Rows from block 5 of a small multi-label audio tagger, named by matrix and row number. Each number is 500 + 50 x the weight over its row's rms, rounded and kept within 0 to 999. All counts start at 0. Numbers have three digits each. After the name is the row's rms in percent of the matrix's.
After each channel's rows are labels from the 100 clips, of 14976, where the channel reaches its highest value: "responds to" is what is common among them. Only what is clearly more common there than usual is listed. The data: read English sentences (LibriTTS-R). In brackets: how many of the 100, against the usual share in percent.
# c30: last pointwise conv (model.blocks.5.c3.0.weight, 384x384x1, standardized in use), inputs 192-287

c30.249 109:440503593526511571478488480528449479410544650495514507402461425552488565445448501525510481466554486528417437515617487450430499523555493471478453562498488506543477405462452533479491513648454607502500511507504585391406466486607501488399509502496485571424422513509546529542477521474544524527
responds to: the word "of" (59 vs 25.2)

c30.305 118:520601456480458485439443512508587499504557479498555475540445385472468567557562469488544540450479479498565497534540585427482537492468559587503565501492582537550511515650548500549524562501444489466483525572441499454566542530476460491509431498466540514501520466383488547483440422512475460586
responds to: the word "on" (92 vs 6.6)

c30.298 122:429428478481457611499509496484571468432574555464438496558501493455535425471495444427422413486456430414463503494544470544568487442465557463451541474451438527470547510416497415470581527451452520542476455566462433480555490504411479461412427473494518598532457484518440484482516559478398448500
responds to: the word "and" (81 vs 31.6)

c30.284 059:459434527427472541498527530549584592483463566462385517540507516535459568487478528479552527472453467474472496431430494554536503481606497519406491501498521448511470467500501407525516445601473541422457442443482572500532538487443433548473435529556574438471449437560542450434537493504436518501
responds to: the word "you" (44 vs 14.3); the word "have" (34 vs 7.1); the word "will" (27 vs 4.1)

c30.68 105:481565513435576508498456492542473556551518568410478491554453482488461474522519489542502590452497542454518525528493451445567511490562523481538516510427476496548480474493518557432426588533485506541489481511520432451470568511460449475437452447449525513499514406511497460573460534510522545583
responds to: the word "to" (76 vs 29.3); the word "see" (48 vs 2.5)

c30.240 118:389488488498462409425548381510422515509568560460584437411500470549455501546565500434495519450518405462422490536611422654500515511480527530538527530544516550479497488440489518495505476500451538519484511433480438518487507481569481559415459547449495418581428499423433529542492420501463551480
responds to: the word "her" (31 vs 7.7)

c30.287 054:507441472491468416475589484549608568457518551508465572568563499578427488469497441493515488384475481500530462405490604496610554460563494452418568469430509499564437496600529491515462423471539519476447458482488519542453533425495493558558522457576524503473518480520545443475489414606493521497
responds to: the word "can" (46 vs 2.4)

c30.8 101:543508563499552529613479502525409546415499538591539527415521507494445496499478436483558452466456535468511591518518567464495472494627463468460469541501441544480473496504506448564466424599578533430520507527508496548444431446474502438548526382475466553519430485455490513542440505465424468569
responds to: the word "first" (40 vs 1.2)

c30.308 097:466474633498463470520439420421496578492562606367469606576456547442454521483539484493516423592527512486549518503526474580510572483549496431456442508412499496465496526451469505531456481480517494488482496492461472414503431556561482508479513594540421434493545494462475437556496518449440401511
responds to: the word "a" (78 vs 23.2); the word "in" (61 vs 17.3)

c30.118 112:533478487582514622476551493498478463496587506528636470469525399541536529523546416561450554520526515442403480470511422544459485528476471526480560501579485578517557531535535517445532453558553597566494555586469482500572525544352390502504518459454466467477462557412516543475478394407504537487
responds to: the word "this" (31 vs 6.4)

c30.39 112:494484540564497508563480544498530463563437475556512397526560476438484527517482611505504503531432543511469546631488525562578438611453475473575493543449487556475482507523370462403588516543512434470541560533426501499428509447534448537560506498468495542609431540459560564404460526499508431451
responds to: the word "the" (86 vs 48.9); the word "on" (29 vs 6.6)

c30.226 119:421631556406522609540495495500465525501578551485561577456492512452478445439542525503511516477411447522458520503618454540512531458430492490433461511392596484498485501516484448474476599501329458488497525458512422468540506434555481515558518508479451535494569456559440521505567549445391437459
responds to: the word "go" (30 vs 2)

c30.252 110:566477435472508479489444491563607515501453523502471585483487502512445492414583471498494476546434564513499597433538533540562477483560579432471479463585508528498516444525591534557361498462487592460518570447496528404455546457452532537522443519539428422440551471487469525522542555467505534430
responds to: the word "on" (71 vs 6.6)

c30.232 092:567500442487446452502422534496498572399545501466466532416524514449536464501505573490462546520553564553597509424533526464545519423448486566459471570521532490567542492518575537565465522553579458418519489441600562526543451455554422538475521479541445477535524492461606429434552528546514517438
responds to: the word "very" (43 vs 2.8)

c30.132 059:457486531531483517485388508376458515502516488528425535507425456525559447490473520461496513351482480409459437485510536516531526558530460520432434491476439501535578539515474530476479450482444508512528467449470560530443481421479568482498478552520573474516538454463582443433524456556622485506
responds to: the word "i" (60 vs 20.4); the word "tell" (25 vs 1.4)

c30.251 067:472542426533480393464502457574420486493387428537455411580471526528557486439507574506480560459448526423571541522460419536497471535497493474524613514525452514540565470452463430537389475427404402556412517509503455513476497475428470555545534525483423498527526559474543504458511449511517436467
responds to: the word "so" (42 vs 4.6)

c30.377 111:566500521463492453439467546544463471553514472476599570530523533473397438522430489617493594490585483482485475527435656555499512432422484500484414571464544505550419527518506524496541501529511463501468523472562509516487474509530566682506427475491551533496480447513562461510536437574491445499
responds to: the word "go" (28 vs 2)

c30.41 058:632569502553501496444456441475428444483452480519464477544520471639543485405521493582471516463484473384467422458435537553522529464567466495467578521520467505565518564503418502538500443542536541562588438454501555561451486478436514514568511544533471409409528588529551491482565505588422461557
responds to: the word "in" (64 vs 17.3)

c30.127 115:470550544415499432555483463455561476463533464445484405481507507446461487536537453466434509514579578584569492576499487444496522474400497473522407429532558590521470463455481538507484459455563451471500599603493531554557585474509459513577500557495551540538422546466471449497464581435455477467
responds to: the word "from" (36 vs 4.2); the word "come" (35 vs 2.2)

c30.293 056:492615504458553544615562512581547509481425495452560488574386499545545514523534482531510467480551565484577429452449391456589526476537528581511521542454375482553556443552564461518494508468491466480437413485513414466460461468486455457453506457467511458481555481461404426409485441467591428444
responds to: the word "cried" (33 vs 1.2)

c30.69 114:547504512489504587489510524575516510514498489485399505554599455483467468490534429570514466531530546473490520499486442557535601508539506445490560567550488634532451433479600518463594502462536498455581506550434524467506522508481546518415547607523424579618472405465502478501631505397425366479
responds to: the word "may" (27 vs 1.2); the word "made" (26 vs 1.6)

c30.282 111:421533473458566478544456489493515540550502486461578433468501426532484534491463452565464573511476534523520508429463514492555529518441470545462359429513566587539446509537471458376495496552555490455519538454413460496506554407376577464522493460471479607473500541501438503533612533574503488451
responds to: the word "on" (29 vs 6.6)

c30.121 118:545473498564535440539451490486559463542475547501450462401436436533489547480517476493534437577546452503431463574570442528626506535375507609568521476572547510535483528610536509498494500438482431557512506531468551490490505506419493553446658565488589572426428526456478548469419569466473486462
responds to: the word "little" (51 vs 2.5); the word "people" (27 vs 0.9)

c30.350 052:533460567495592433413505580526517555380480407550545477522459494588554446476436448530470530479459484411475378511433543579463502531518561454552592513474418481446459547486534508496483525501537502557427480547450559521503470540504475540519491550436514441524436558542527410462535447497500542514
responds to: the word "in" (57 vs 17.3)

c30.228 064:488539513532502461576572475552489538481389485538482481457511502510505543542414486511447559522446453480562543445467486556508490438485504438516651464535453489468557470570435568404481534555494510404507434580422470499504416452495545505470538593499619517532576538523522485471451453563524511416
responds to: the word "little" (28 vs 2.5)

c30.270 097:520482482537427561518445524504508455550577471452567504441468473494508448478446451444583478543555577510495480531370434341583454408529514571420409546518475473513553480569525448485470460479374495527526477426570433522536525502585465522508445510514519382488496430402496555520465498568431460550
responds to: the word "was" (65 vs 15.8)

c30.351 114:546524470471483558497494554594563512465538482591439409503526487537500542501447511456522513600552595439491479479509541468547482467455481482526564394538532427490468519352511513517487526595456431432567641451446477502444431555489479466504527509557539507539455619420566462437463536472470499496
responds to: the word "him" (42 vs 6.3)

c30.224 118:404501414493525491544562502503472474573509542510414532446363538449538479469541439489469491533496521525463501492490425514419467507361466476526554437467441500601449451490599504560423569517518429507601485552457506522464449542452498378620511525448528514508455507479388494549511438499433488663
responds to: the word "him" (45 vs 6.3)

c30.97 111:636417493536495545469558600486491533601441494436510632503425492461597477558581532429579411536505501576449549428414534462495511537521483572545533507477473485556450507523552571573523520488532493449563523457443432518534579501531538534486543531480528548451378458512426543470590478377508541452
responds to: the word "her" (46 vs 7.7); the word "on" (33 vs 6.6)

c30.75 106:557478577489537413544502461478495494437477534633469514443542458563538556563570494461579428439524464470454574505590454499549540482470420519460514458438432491443497466555602494554448564541415551494421444443411542488495505462459453482526522387456515439422495452519476578459438483505405526569
responds to: the word "the" (76 vs 48.9)

c30.72 052:583538578529457409434445567504484445529550516532545455594491557490540522453481442492492505390517456397459547498576618461507553458487525425475523519484532482543520488503462588549438463471472456501514469528476453546421440400465451539478498532596574517515508533465650486446545465583510503575
responds to: the word "i" (47 vs 20.4); the word "you" (40 vs 14.3)

c30.178 090:516508534477520477523499515548522484511502412466515502549542476478480399519470431515475571525429551480590523406596478504496508516542477530455481500422483565463439616575486509470438570511478536509483530498467416531466460495445482460559514486516472491516531504395383457478520552488579502496
responds to: the word "as" (32 vs 7)

c30.206 086:503460504525612564561519441463503518437446365556483444455495526541557414543585483488532540455510502523443475583554543589599512516506595381485505504647456568435483371570559649534425499503557517524530491398491527556480474476556495538448436437463579526542435462547475504458492582478482610458
responds to: the word "the" (74 vs 48.9)

c30.84 055:451529567410542424387428444461470501459544470505467413551546489527568450513480527452432624480483511444537614528592560448513552437546401422551564480453470417482429437490421393507565512489504489455467472537444500615502442452487537460473454555518602574526536543548669448529551562562565525478
responds to: the word "little" (32 vs 2.5)

c30.149 105:487490599501523513587455468540477521517565499627513461477536483513457508501474434484507494506501443471593486573495440527508529517524426437544496437620454505414476433414423434482527473558499507558441424510495438427446512516496554507519475494559515566508568579476541464517504555590455540553
responds to: the word "time" (91 vs 2.3); the word "for" (26 vs 9.4)

c30.54 117:487509507502440520556500521408480426481427477544452478538533492485472467485466553526499486456440559408503482467563486485481547460508530514501453461547472560467447531519554504486557507509595610454528549430537582488437510526451501496575488535449474564537469556527523518516502518475503476542
responds to: the word "have" (82 vs 7.1); the word "been" (30 vs 3)

c30.195 060:527476540472496469537490538513454509452523544535523436498558456546501476474558499512468519406436474405496483539497537481601424545537576460528545449503485504443478479527441540606446505402553511476531476488474428475493509470569505491493553563544589453520467464473559445535463436699616484564
responds to: the word "you" (37 vs 14.3)

c30.185 099:511563532542383561524511571498525570514463506536414512568511505483479502533509536542439491532462503534507557534598452547527516614469540455550474511509465511566511532451474516489478485417480486532505572476458512522512461563638557427559442462535496407479449396442570488527380523521546478461
responds to: the word "of" (72 vs 25.2); the word "him" (29 vs 6.3)

c30.362 096:570386499590459497531486482551443604541468479559558579505502618505485427501572481524462405439455415520492489496464582438561517548447536438562570550656597501523483404585495609494482445458531475642524456470487486528589561507473516556502530466530583520491546555495573517568560457488482545515
responds to: the word "only" (65 vs 2.1)

c30.315 052:538456565523446436419526505534463522530592503521433514606495524592513481544496443481509510433498475553486464513479383565546456473464404455427564467502508418550570514517486424538520452497484543586437499531464491493491435457394498490466628525510447512487575523419552461423516511534466436476
responds to: the word "was" (47 vs 15.8); the word "it" (40 vs 15.2)

c30.244 110:504435481514468537540393530523526570551492412482554550455539538419475460468540435477471479549513467541525536487492618520446469456506450449426541492481498476415433481563479477478545590543448529403510497508583561414455435479540487531471558497551520496533480472502549446451501446563581483537
responds to: the word "young" (37 vs 0.8)

c30.187 057:379409491602544416531545507440493530523485488503534501524413456501492443547598446551414511504458412398486387468446503550538507392501481590497470538492432468444552615466546476509334485520494582443553450434463465498523427473478499670492434504506575459484443503438478521412533503484527511532
responds to: the word "me" (34 vs 6.4)

c30.183 058:488570425420583419603452595562515470490528437537530492495543524550533448492489468537509580459510485454569488505508505566474396472618489568559551532488420530565444451501499444479449532478502469408475486455536448530555564511486494544576437601459648519499470613546463511523525501581488494496
responds to: the word "you" (37 vs 14.3); the word "more" (33 vs 2.4)

c30.356 111:520511471447532586494449446508469401471460469437431502528525569523422445505448377485517529523591419422568567466375458467581429496530571503584504525472394455572519555583595422554500469513485562506564575537524546454485507507473554503514486486538491532485525465550542496619480493452520543601
responds to: the word "had" (55 vs 8); the word "my" (25 vs 5.9)

c30.31 108:517470512477491568486463450584498472534406536507558457424473474565483545573524553495572522503441471535425507517562534528512439501495506540494488515522532567454455474618483550517464519534444439564465556608483553500512431450488413654473443551394527466489549541439499466465400511452545518502
responds to: the word "can" (78 vs 2.4); the word "you" (51 vs 14.3)

c30.24 067:517543564494482413454513518548472490472509537511506473455420429497461544506524492485518541391463609526614491596407499546522506516491480510488578511472522540493509507490517536482430508463522583572528602478514489564536588436432429458530528444476495516531454427384550493608510487542442555387
responds to: the word "you" (40 vs 14.3); the word "are" (29 vs 4.2)

c30.370 098:528475619440508441512524485533559441495495465436509565478493463468467510517580427492534450589605512557494397440470408502497536548576415516463398477443587546454583474464520531514583450522437486513440492541501416428440469553568580561596538367431561499499539559518550476469504489528427574545
responds to: the word "she" (55 vs 8.5); the word "was" (39 vs 15.8)

c30.7 062:541513424482521461542505616494471588469564388437443464615452527604485495482554533514442501528534500441508412435551495506538625467528484556474571459444440527581522487541442459512491403489517464496466532513456470531456425521564462526546482528512539487511496506486568431505577492522515455420
responds to: the word "he" (37 vs 17.5)

c30.380 107:529554495503503496440448597514464496584612451469520547490524467466517482414501546519423566493536501518536433516470553549480506492545476485478482482533546461509465447436482452487465475479595483510523474493538512406576506463519502431479474456522448529491510485536507551423437589419505486482
responds to: the word "said" (40 vs 9.3); the word "she" (29 vs 8.5)

c30.378 105:483523419421569515519488567479462567555613429488501541492490470510497556591548471411541486452503486540489572524579742403496446453505478414394483487372528486531526457519437524574478705419486524462554566583446454467413518429489421474438563569457498513504546555424489502522502514543481473491
responds to: the word "to" (78 vs 29.3); the word "see" (29 vs 2.5); the word "seemed" (26 vs 0.7)

c30.254 116:480440546510423535478522524455442527384473545523449511425556539461464410517510525466523503462500520471447462572485494456502495645498542469490507475485443463492491471505502505536528501515451579555486431506463473492386545493550431531491551554503469500567475473532568485516481541479456571411
responds to: the word "a" (51 vs 23.2); the word "asked" (29 vs 1.7)

c30.216 057:516477570449586411550529562486444457560562505533565437466512476599458435448493440462460539481564400459441530502503488473491350494530444549396544571563433453493523538474497496487482484432475544559451500521529539458515460485497528524535510487497480505544524497451504453465529529603474469498
responds to: the word "her" (35 vs 7.7)

c30.59 108:530565435507408564417501541494476425560420500546509531576463467572442519599440604485469483532503494458475439457435566429493593480492530478507491462479421476537458573616546379502467463479474533466529560558453455513500498441425492495551523522475464452484575461477516466503524582462504506460
responds to: the word "don't" (60 vs 2.1)

c30.169 115:446523504502499492451594545507495428485578551483529507446510434564526469580545435498527520437499535517421481522533484482468490480535557546412443492464468482446525482517546586477494496493533489506479492434533438459486497532511450469494532468512487498502489433552502529428513510418512487553
responds to: the word "a" (73 vs 23.2); the word "at" (32 vs 7.6)

c30.171 076:457372561464554458419531474489475533427473582486459476483508413447439581458487464517510528503530448554532510604563508486557508512475513514465402507662459505398477590603495426463472423500516545587529487490562575468471448476588547515547522523427476466431532455512570532524427496534522515514
responds to: the word "the" (75 vs 48.9); the word "in" (67 vs 17.3)

c30.116 101:474539526480490472540477448539579529461593543430544599483497451496472406443558468534488437483538511464507518482502564456467466500583521644409447592495541379479526471435479529463423512529471460391472558504519513496490400433517583574524438490532371502501356470534517539517636511582558532558
responds to: the word "her" (53 vs 7.7); the word "his" (31 vs 9.9)

c30.256 109:487490416417475487469550533462450448507463460413506510529459512498478509498505426522493508525561495547500569475576445527482605520541478490538583448433518502438429548472528546539566539432516462500551490438549565458453455509421550581420485545457523471526487540501544487534478570540481429447
responds to: the word "him" (48 vs 6.3)

c30.358 106:468467532396453435486482591456505624542524532547448500516541452449470492541469415443548498439524493530584564484419427484475519468519534582516465456411526385573526505435480508505638492494496582467454508522478435438473516407513473500457533487578531458521567508522546466518498524519471450498
responds to: the word "her" (60 vs 7.7)

c30.354 108:529555512635574463491385481460516477489567517492531420525443576506462497435531505455438517499554591473471517445440435573490493429523566480464556465533438438473394557412451535490533470533527505474571566574412506477476490558517511454566561545491477505505461456477604513602459438492513554518
responds to: the word "in" (74 vs 17.3)

c30.210 111:512457526510502532516522463459512489610601339545420506491432426572470538493496497439515460550465445497517606523494506497499414609459469574459537481491546538565555462449461479416466564409560534481472515555437522507467510369521530457470509510509512466473501504434504481517425558532469497533
responds to: the word "little" (40 vs 2.5)

c30.114 117:529465530482559466567556351498440524437403481500545432377514553485487502445537475515500522577518508521463474515479478562432509409434517496456452509524572512590502472535598509426510427452486523498530542515563469472503388531482510638505474474467451599523586563442489396486452488495424535558
responds to: the word "she" (50 vs 8.5)

c30.237 104:422564510503494543507411451455479527474532440464448444464421452493530494532441497544485431497436541478477530409455460507481469542464455468441491500472471507547552437552479437470520582474567540430539542480510501492513475510469534475626458469552541491486504483423420485474545512561548530540
responds to: the word "had" (74 vs 8); the word "she" (40 vs 8.5); the word "he" (39 vs 17.5)

c30.365 106:513449488510560468548521457505509447464558534424464467524465452544506412530476565420411512566516528494504510448566522457478469481472436420501490563511532526430476504566550483496428562637450548439506507530518527427428456516515491511539407543621533527517480403564442568544493542489520546531
responds to: the word "first" (29 vs 1.2)

c30.253 113:458494418475530511415529471547525541457468480445592520495492521580547411512513418524490452538486489515473449540414437594433576453440376489477481461555459440521508458584445445487535502567467445502427439524477557462444563463432467518470565515495465520475449500522581514488517539450528478460
responds to: the word "have" (66 vs 7.1); the word "been" (30 vs 3)

c30.179 115:420503554504472526443502542502538450419473474493477564580474447484517463483516531489513453561540520616477591530573525546519446529458534475592556449559594497453538458527491532467440457503561488457528498505450405469487479500453464491599493495485519382420497447521494539483573454507470438421
responds to: the word "on" (63 vs 6.6)

c30.259 102:581495474479504461571471491457464522425508553436474442466537465556502575519537547484555508567446482466423483510436446421544532502546403468536441535499454506546531471486533476429458484467458595443628507434469487448433498550460510536462471526571428503463490583504442614513523504571504529520
responds to: the word "only" (30 vs 2.1)

c30.71 071:436526586496499421533446472485502500516531451438408437529510501499506490428406540515528576418501536477541585519483484476474457489468495561554500558536553476492493503466427441531412518529584581434548489547524624545603439539502477417472438502521561598440517547603528509455390521553450518526
responds to: the word "little" (26 vs 2.5)

c30.261 059:446465469560437496468609481632486525553498467480561494557444531607483442482454547470503464514541540437584489506470380507453545520451479448523522482494440505461499537527515544525547465572539551515447543604609496449500517431546543540473575427519450593491456465439519424557497496441479457502
responds to: the word "don't" (38 vs 2.1); the word "no" (31 vs 4.5)

c30.134 103:427522526410557502430585610421557527598472520436452579507569440435574564463619464437488484537514452515421538544562654549560459451514456433478577464438468558408498547465443525494506485567486533528469479458497517458474533571535469552470478449449518510512499494492393516497568487502476429565
responds to: the word "very" (60 vs 2.8)

c30.269 114:417528420481464494553488568398503546443490523538476514487512529486477535477496537533543447475505542515525396492503631424553499420504450511565464483474570493462535472439464431508562540457419514619502486417342454592464558474553522464540582544528484494423503476473526524499456468485496503604
responds to: the word "i" (58 vs 20.4); the word "you" (37 vs 14.3); the word "said" (26 vs 9.3)

c30.323 120:555528442507492507458424435517617399444440446483525566491552460445660476495523545557587541517502488456481530573564430420547505457429587487496536468504541574508564473491531548412558481518533499518419533509449481436509524503587428442516540594457558496557429524453550397508403542533501426527
responds to: the word "looked" (26 vs 1.2)

c30.167 109:548501475439499561581466560463531486449579470475579396492566522451441488450529417481513447520512513404509456445554538516464541407537508521461485499535453523433459490493559555494566587585499635523516468510491638465428531492532602461512569477509462530535562480559449544456481589496547425532
responds to: the word "have" (79 vs 7.1)

c30.345 105:554474626552500564470480478540514515439444565494509481390484463415561465452443525479426416554556476485456538454494492574466507574455477466563526449480397476420450491462556586472454453652436403453553544435502507489493451463463484450551483407461509489562445497412471582538492471463502524468
responds to: the word "very" (72 vs 2.8)

c30.177 065:513414512483528483470424435552494541442473453466407554568526605522573466419484352542441471465508462528501491514459550550557522519627484532556563546407454432474498480472452445520424542461436475474456459488557509538446499506453463565539465588474575448429585512423521489441545522518544376488
responds to: the word "was" (37 vs 15.8)

c30.268 109:541482500428558456452492485576497454574487499443560475455544467496586496523555571518465512447481554493413517512448484467475446577579497456498465446521555471509544433525525530516430493468508508547511513474594623448538474510517564571482572463588463432457495503468514522582487464544410499473
responds to: the word "i" (82 vs 20.4); the word "should" (47 vs 1.5)

c30.220 114:500559500495494552546575530483488493428519472494501382642467523481465511511536461400517600448524503508485462512513514541482469448513486569530462563478398464514418447556544361507474494558565533462504498462486485504566421517505439457530477489451449549470596529543489491560463634437453405433
responds to: the word "house" (28 vs 1)

c30.152 071:490507477522513483551568463502518487612480521541483513535516511584475425482453588538426485389495520504437464463508478602587494457521439540492530456499550569469487548527492459588484460437477465514436489507540574523459523473474521564562467431458488458549427408512521514512559537570566458444
responds to: the word "i" (71 vs 20.4); the word "don't" (37 vs 2.1); the word "said" (30 vs 9.3)

c30.106 109:530440459476524453547529465581561543464590465491419484552494404534549509428507522509603490449582606446512488486486514467506524470463480563546550453491466473519407457535469442479477528518449494526451486457534512545423438464518567479557481539483550493530516619463472431506455476463498578466
responds to: the word "very" (44 vs 2.8)

c30.111 113:455490474498497394531505483474529511510513461485543579588491489470513541525519379493513410598514532523506500514496500516441454462415489475461496441512494441456452619536504420519525438576561494558427548465459525541446515519514558541575532438543511532458454486458471452565422512448565568409
responds to: the word "as" (32 vs 7)

c30.129 107:374660500518417526523536639558522512458550495549477482443663502556470494494485473484557461514490505488488419449546580425565562412531500491521430574644468510495546379533547468524553474542508604545501470496565537473418545455519521495498467432464525488514477437474431386443537405571551523561
responds to: the word "you" (37 vs 14.3); the word "your" (25 vs 3.5)

c30.155 061:505456545484481523560594467500470538521522525420541519491377568489511414456550433488467564423543547568553530492446602532552479525500411509480508539455445538563458549535598567490503503498535500462479528430407530460511396453556504556575578530497508544505476444470455429516538605569484448434
responds to: the word "had" (33 vs 8)

c30.312 108:476515408524468589508559537477508502522513456577558535509513501541537460458545402493544459559472484475466538534488538463535501469481524493562564460485490415481477499462457442528628403497511479482520497405506504419550490439558509437490578408555515430417549411448496479450473562451495514591
responds to: the word "little" (26 vs 2.5)

c30.360 106:617475514416472473468427491492531559577389445580528434478516524545501509446472424519427385450441447527548429502561538441537583577493468528604419564557485396557453538520431521468398506554463495447509427388561550526544457385497511626487402489506445475478487604574545517513451543447447429550
responds to: the word "time" (37 vs 2.3)

c30.266 113:534424509428496534451486592512526464578517460516507530548480444459472558555521516444516468477593524516496476414479514504535527518446506540531536501560529534560451488531445525534502435491499509568475579546546461480561507445499579557505515486600603547418464532439489491487514568599561476521
responds to: the word "take" (29 vs 1.3); the word "don't" (25 vs 2.1)

c30.213 110:494505491433495413480449516519460502510508508418525521531463458498491551442566548458559536557422494485492455463543554486561498507508474355509514421535499473488551545553591510456375477543387452539521429479375542488429528526461515467506504470533502447581465572488490500489482471550551400503
responds to: the word "very" (77 vs 2.8)

c30.235 103:420486547503565552657538527502448485447550503592542500411467458540533498483445484556460489435505555434473511587588474482505583511457484509475495584473470521445449491554502428544446459572472463524501464444447545478479463507541404511518560450470456580419551562558481518490459542485509509477
responds to: the word "the" (98 vs 48.9); the word "house" (26 vs 1)

c30.371 047:524465513482564513452491579489535457468539481507562490570506442615543472467511457572477578472475479431465381538451461548536499420473521466477606563429455514468445521529515522531497479522497469536472493530458538459489440521548527566548551529487553465572460480496507449448557481591545558530
responds to: the word "in" (44 vs 17.3)

c30.147 121:467421536423520527477500433596536417507468460556521485478510411466520488479461520520541449553533460471474597546438363538528500563492600474448497571495378551479474484522432477466578498475505617475495505492550503499479465448508445390484574519453500530496537424522476516469474459478536511549
responds to: the word "had" (36 vs 8); the word "thought" (27 vs 1.5)

c30.109 110:493520550452472535556524482463569485538473467540548415475648544474482537507472483518594448471579502585462512543498602570521499463539479467586470498481475306496506530513407520482538438572574489470464504509445450515414478503488528530407425471578497442474582512435576428492460515501493455539
responds to: the word "may" (26 vs 1.2)

c30.25 059:611498456522502522444423498582441472481534488532456457558486526637549495502566446544471481505524471409568458468455466533488516431613501528519617504514383476505486493551415480509524471557580549596504495471503554499404537499494572482553572635474451438433502588487570461529510440518455411460
responds to: the word "in" (56 vs 17.3)

c30.297 113:632515460509530526445530493464466506590474484486460547503525559482570401518492510465464473555518587517447476427457538583560488515480496482508532486443551471587516529490478573532536510507568483486446454558496558540401489585479526525593572544538517503452580644482499527474530520495475480567
responds to: the word "him" (80 vs 6.3)

c30.141 115:482458520455465588489428392437455520479443528536521532427554488511421470529563494503494428560471494547462514567544538473435528620570532392474497459501550675456565451469444509586475435516467505368497512434550455469508428499542447446530456436541443524502477399445485517467543499473525498561
responds to: the word "on" (48 vs 6.6)

c30.373 108:500466549513548440460477513402558553430508641517453497520499507507472475532537432470493528504454524486546556518510545473463582464403457475439516540436616559375453511476386573463475504470488462445522500531636516562450497465557503562536505443428558483436445484557478551634540527505557505523
responds to: the word "so" (55 vs 4.6)

c30.205 119:545510507436445586644481528569544417520574543459474524471492482400548506460519532428581470534515522482529533564482496412603534474549552508533446560469430615486466515486506530505553557506445430482538435515566469542419498537544513508481501517553483478485483542528538521610431510423521517468
responds to: the word "how" (65 vs 1.9)

c30.272 113:507512466506526456485453530521425533451481441443495473559543457504440451507527479515472393443431457464433466500518500484514471417472484509512491566428571512523496477525559439491562614448462479529576536486558509460514412419503476495509507534527477501556532445575499416502515513555500403452
responds to: the word "he" (51 vs 17.5); the word "thought" (37 vs 1.5)

c30.286 115:539446523487532523527535536487518484535466455386508622477429517527538500491444579462465519467470380516468542660526501380471463585492439450464442512536465486494488495548488478506509448538473460462447487507490615491483486627456503484559394546509549490444416472535462556435492499469553486465
responds to: the word "on" (32 vs 6.6)

c30.263 110:462559475446506405469465503524468634510509518464437501519465488453532567466464428500447538536484472551575500518542479439409472539428546545460525510484442583517553472448551518504508538486580492450450481485461466591527395640511423485497542521619491519532530508401535396495518558506461422518
responds to: the word "you" (56 vs 14.3); the word "if" (34 vs 4.6)

c30.23 107:466470419467505586520458445468467535496475458469448546508487507509492519537424505508491531438444565500526505646489484544572515586522576543649488507541471476498516538493459553521478592580499526395493532478427489484466448597559483459489471423514415562511489621451547500578428440430460490508
responds to: the word "to" (64 vs 29.3)

c30.276 105:487509562582522533540534434499463479480464503600462534467505500565438490522527483448499441479490463527521552570532434487450550603479499457471578485524470586453534513541466578469419479431474501553569491493402502416484559488496447493527455443577482583448485536599460537479469446477538519521
responds to: the word "you" (56 vs 14.3); the word "are" (44 vs 4.2)

c30.162 058:486489495521549476476484422509483493498496450525473563496448444543517520530492453553535591454474424482600537502439477463567541566454506528551465496363493572609467464510502511488458546495600583497531544488573497464505478377515417514584555447580544494502439484526577520508488485511507505445
responds to: the word "had" (58 vs 8); the word "been" (25 vs 3)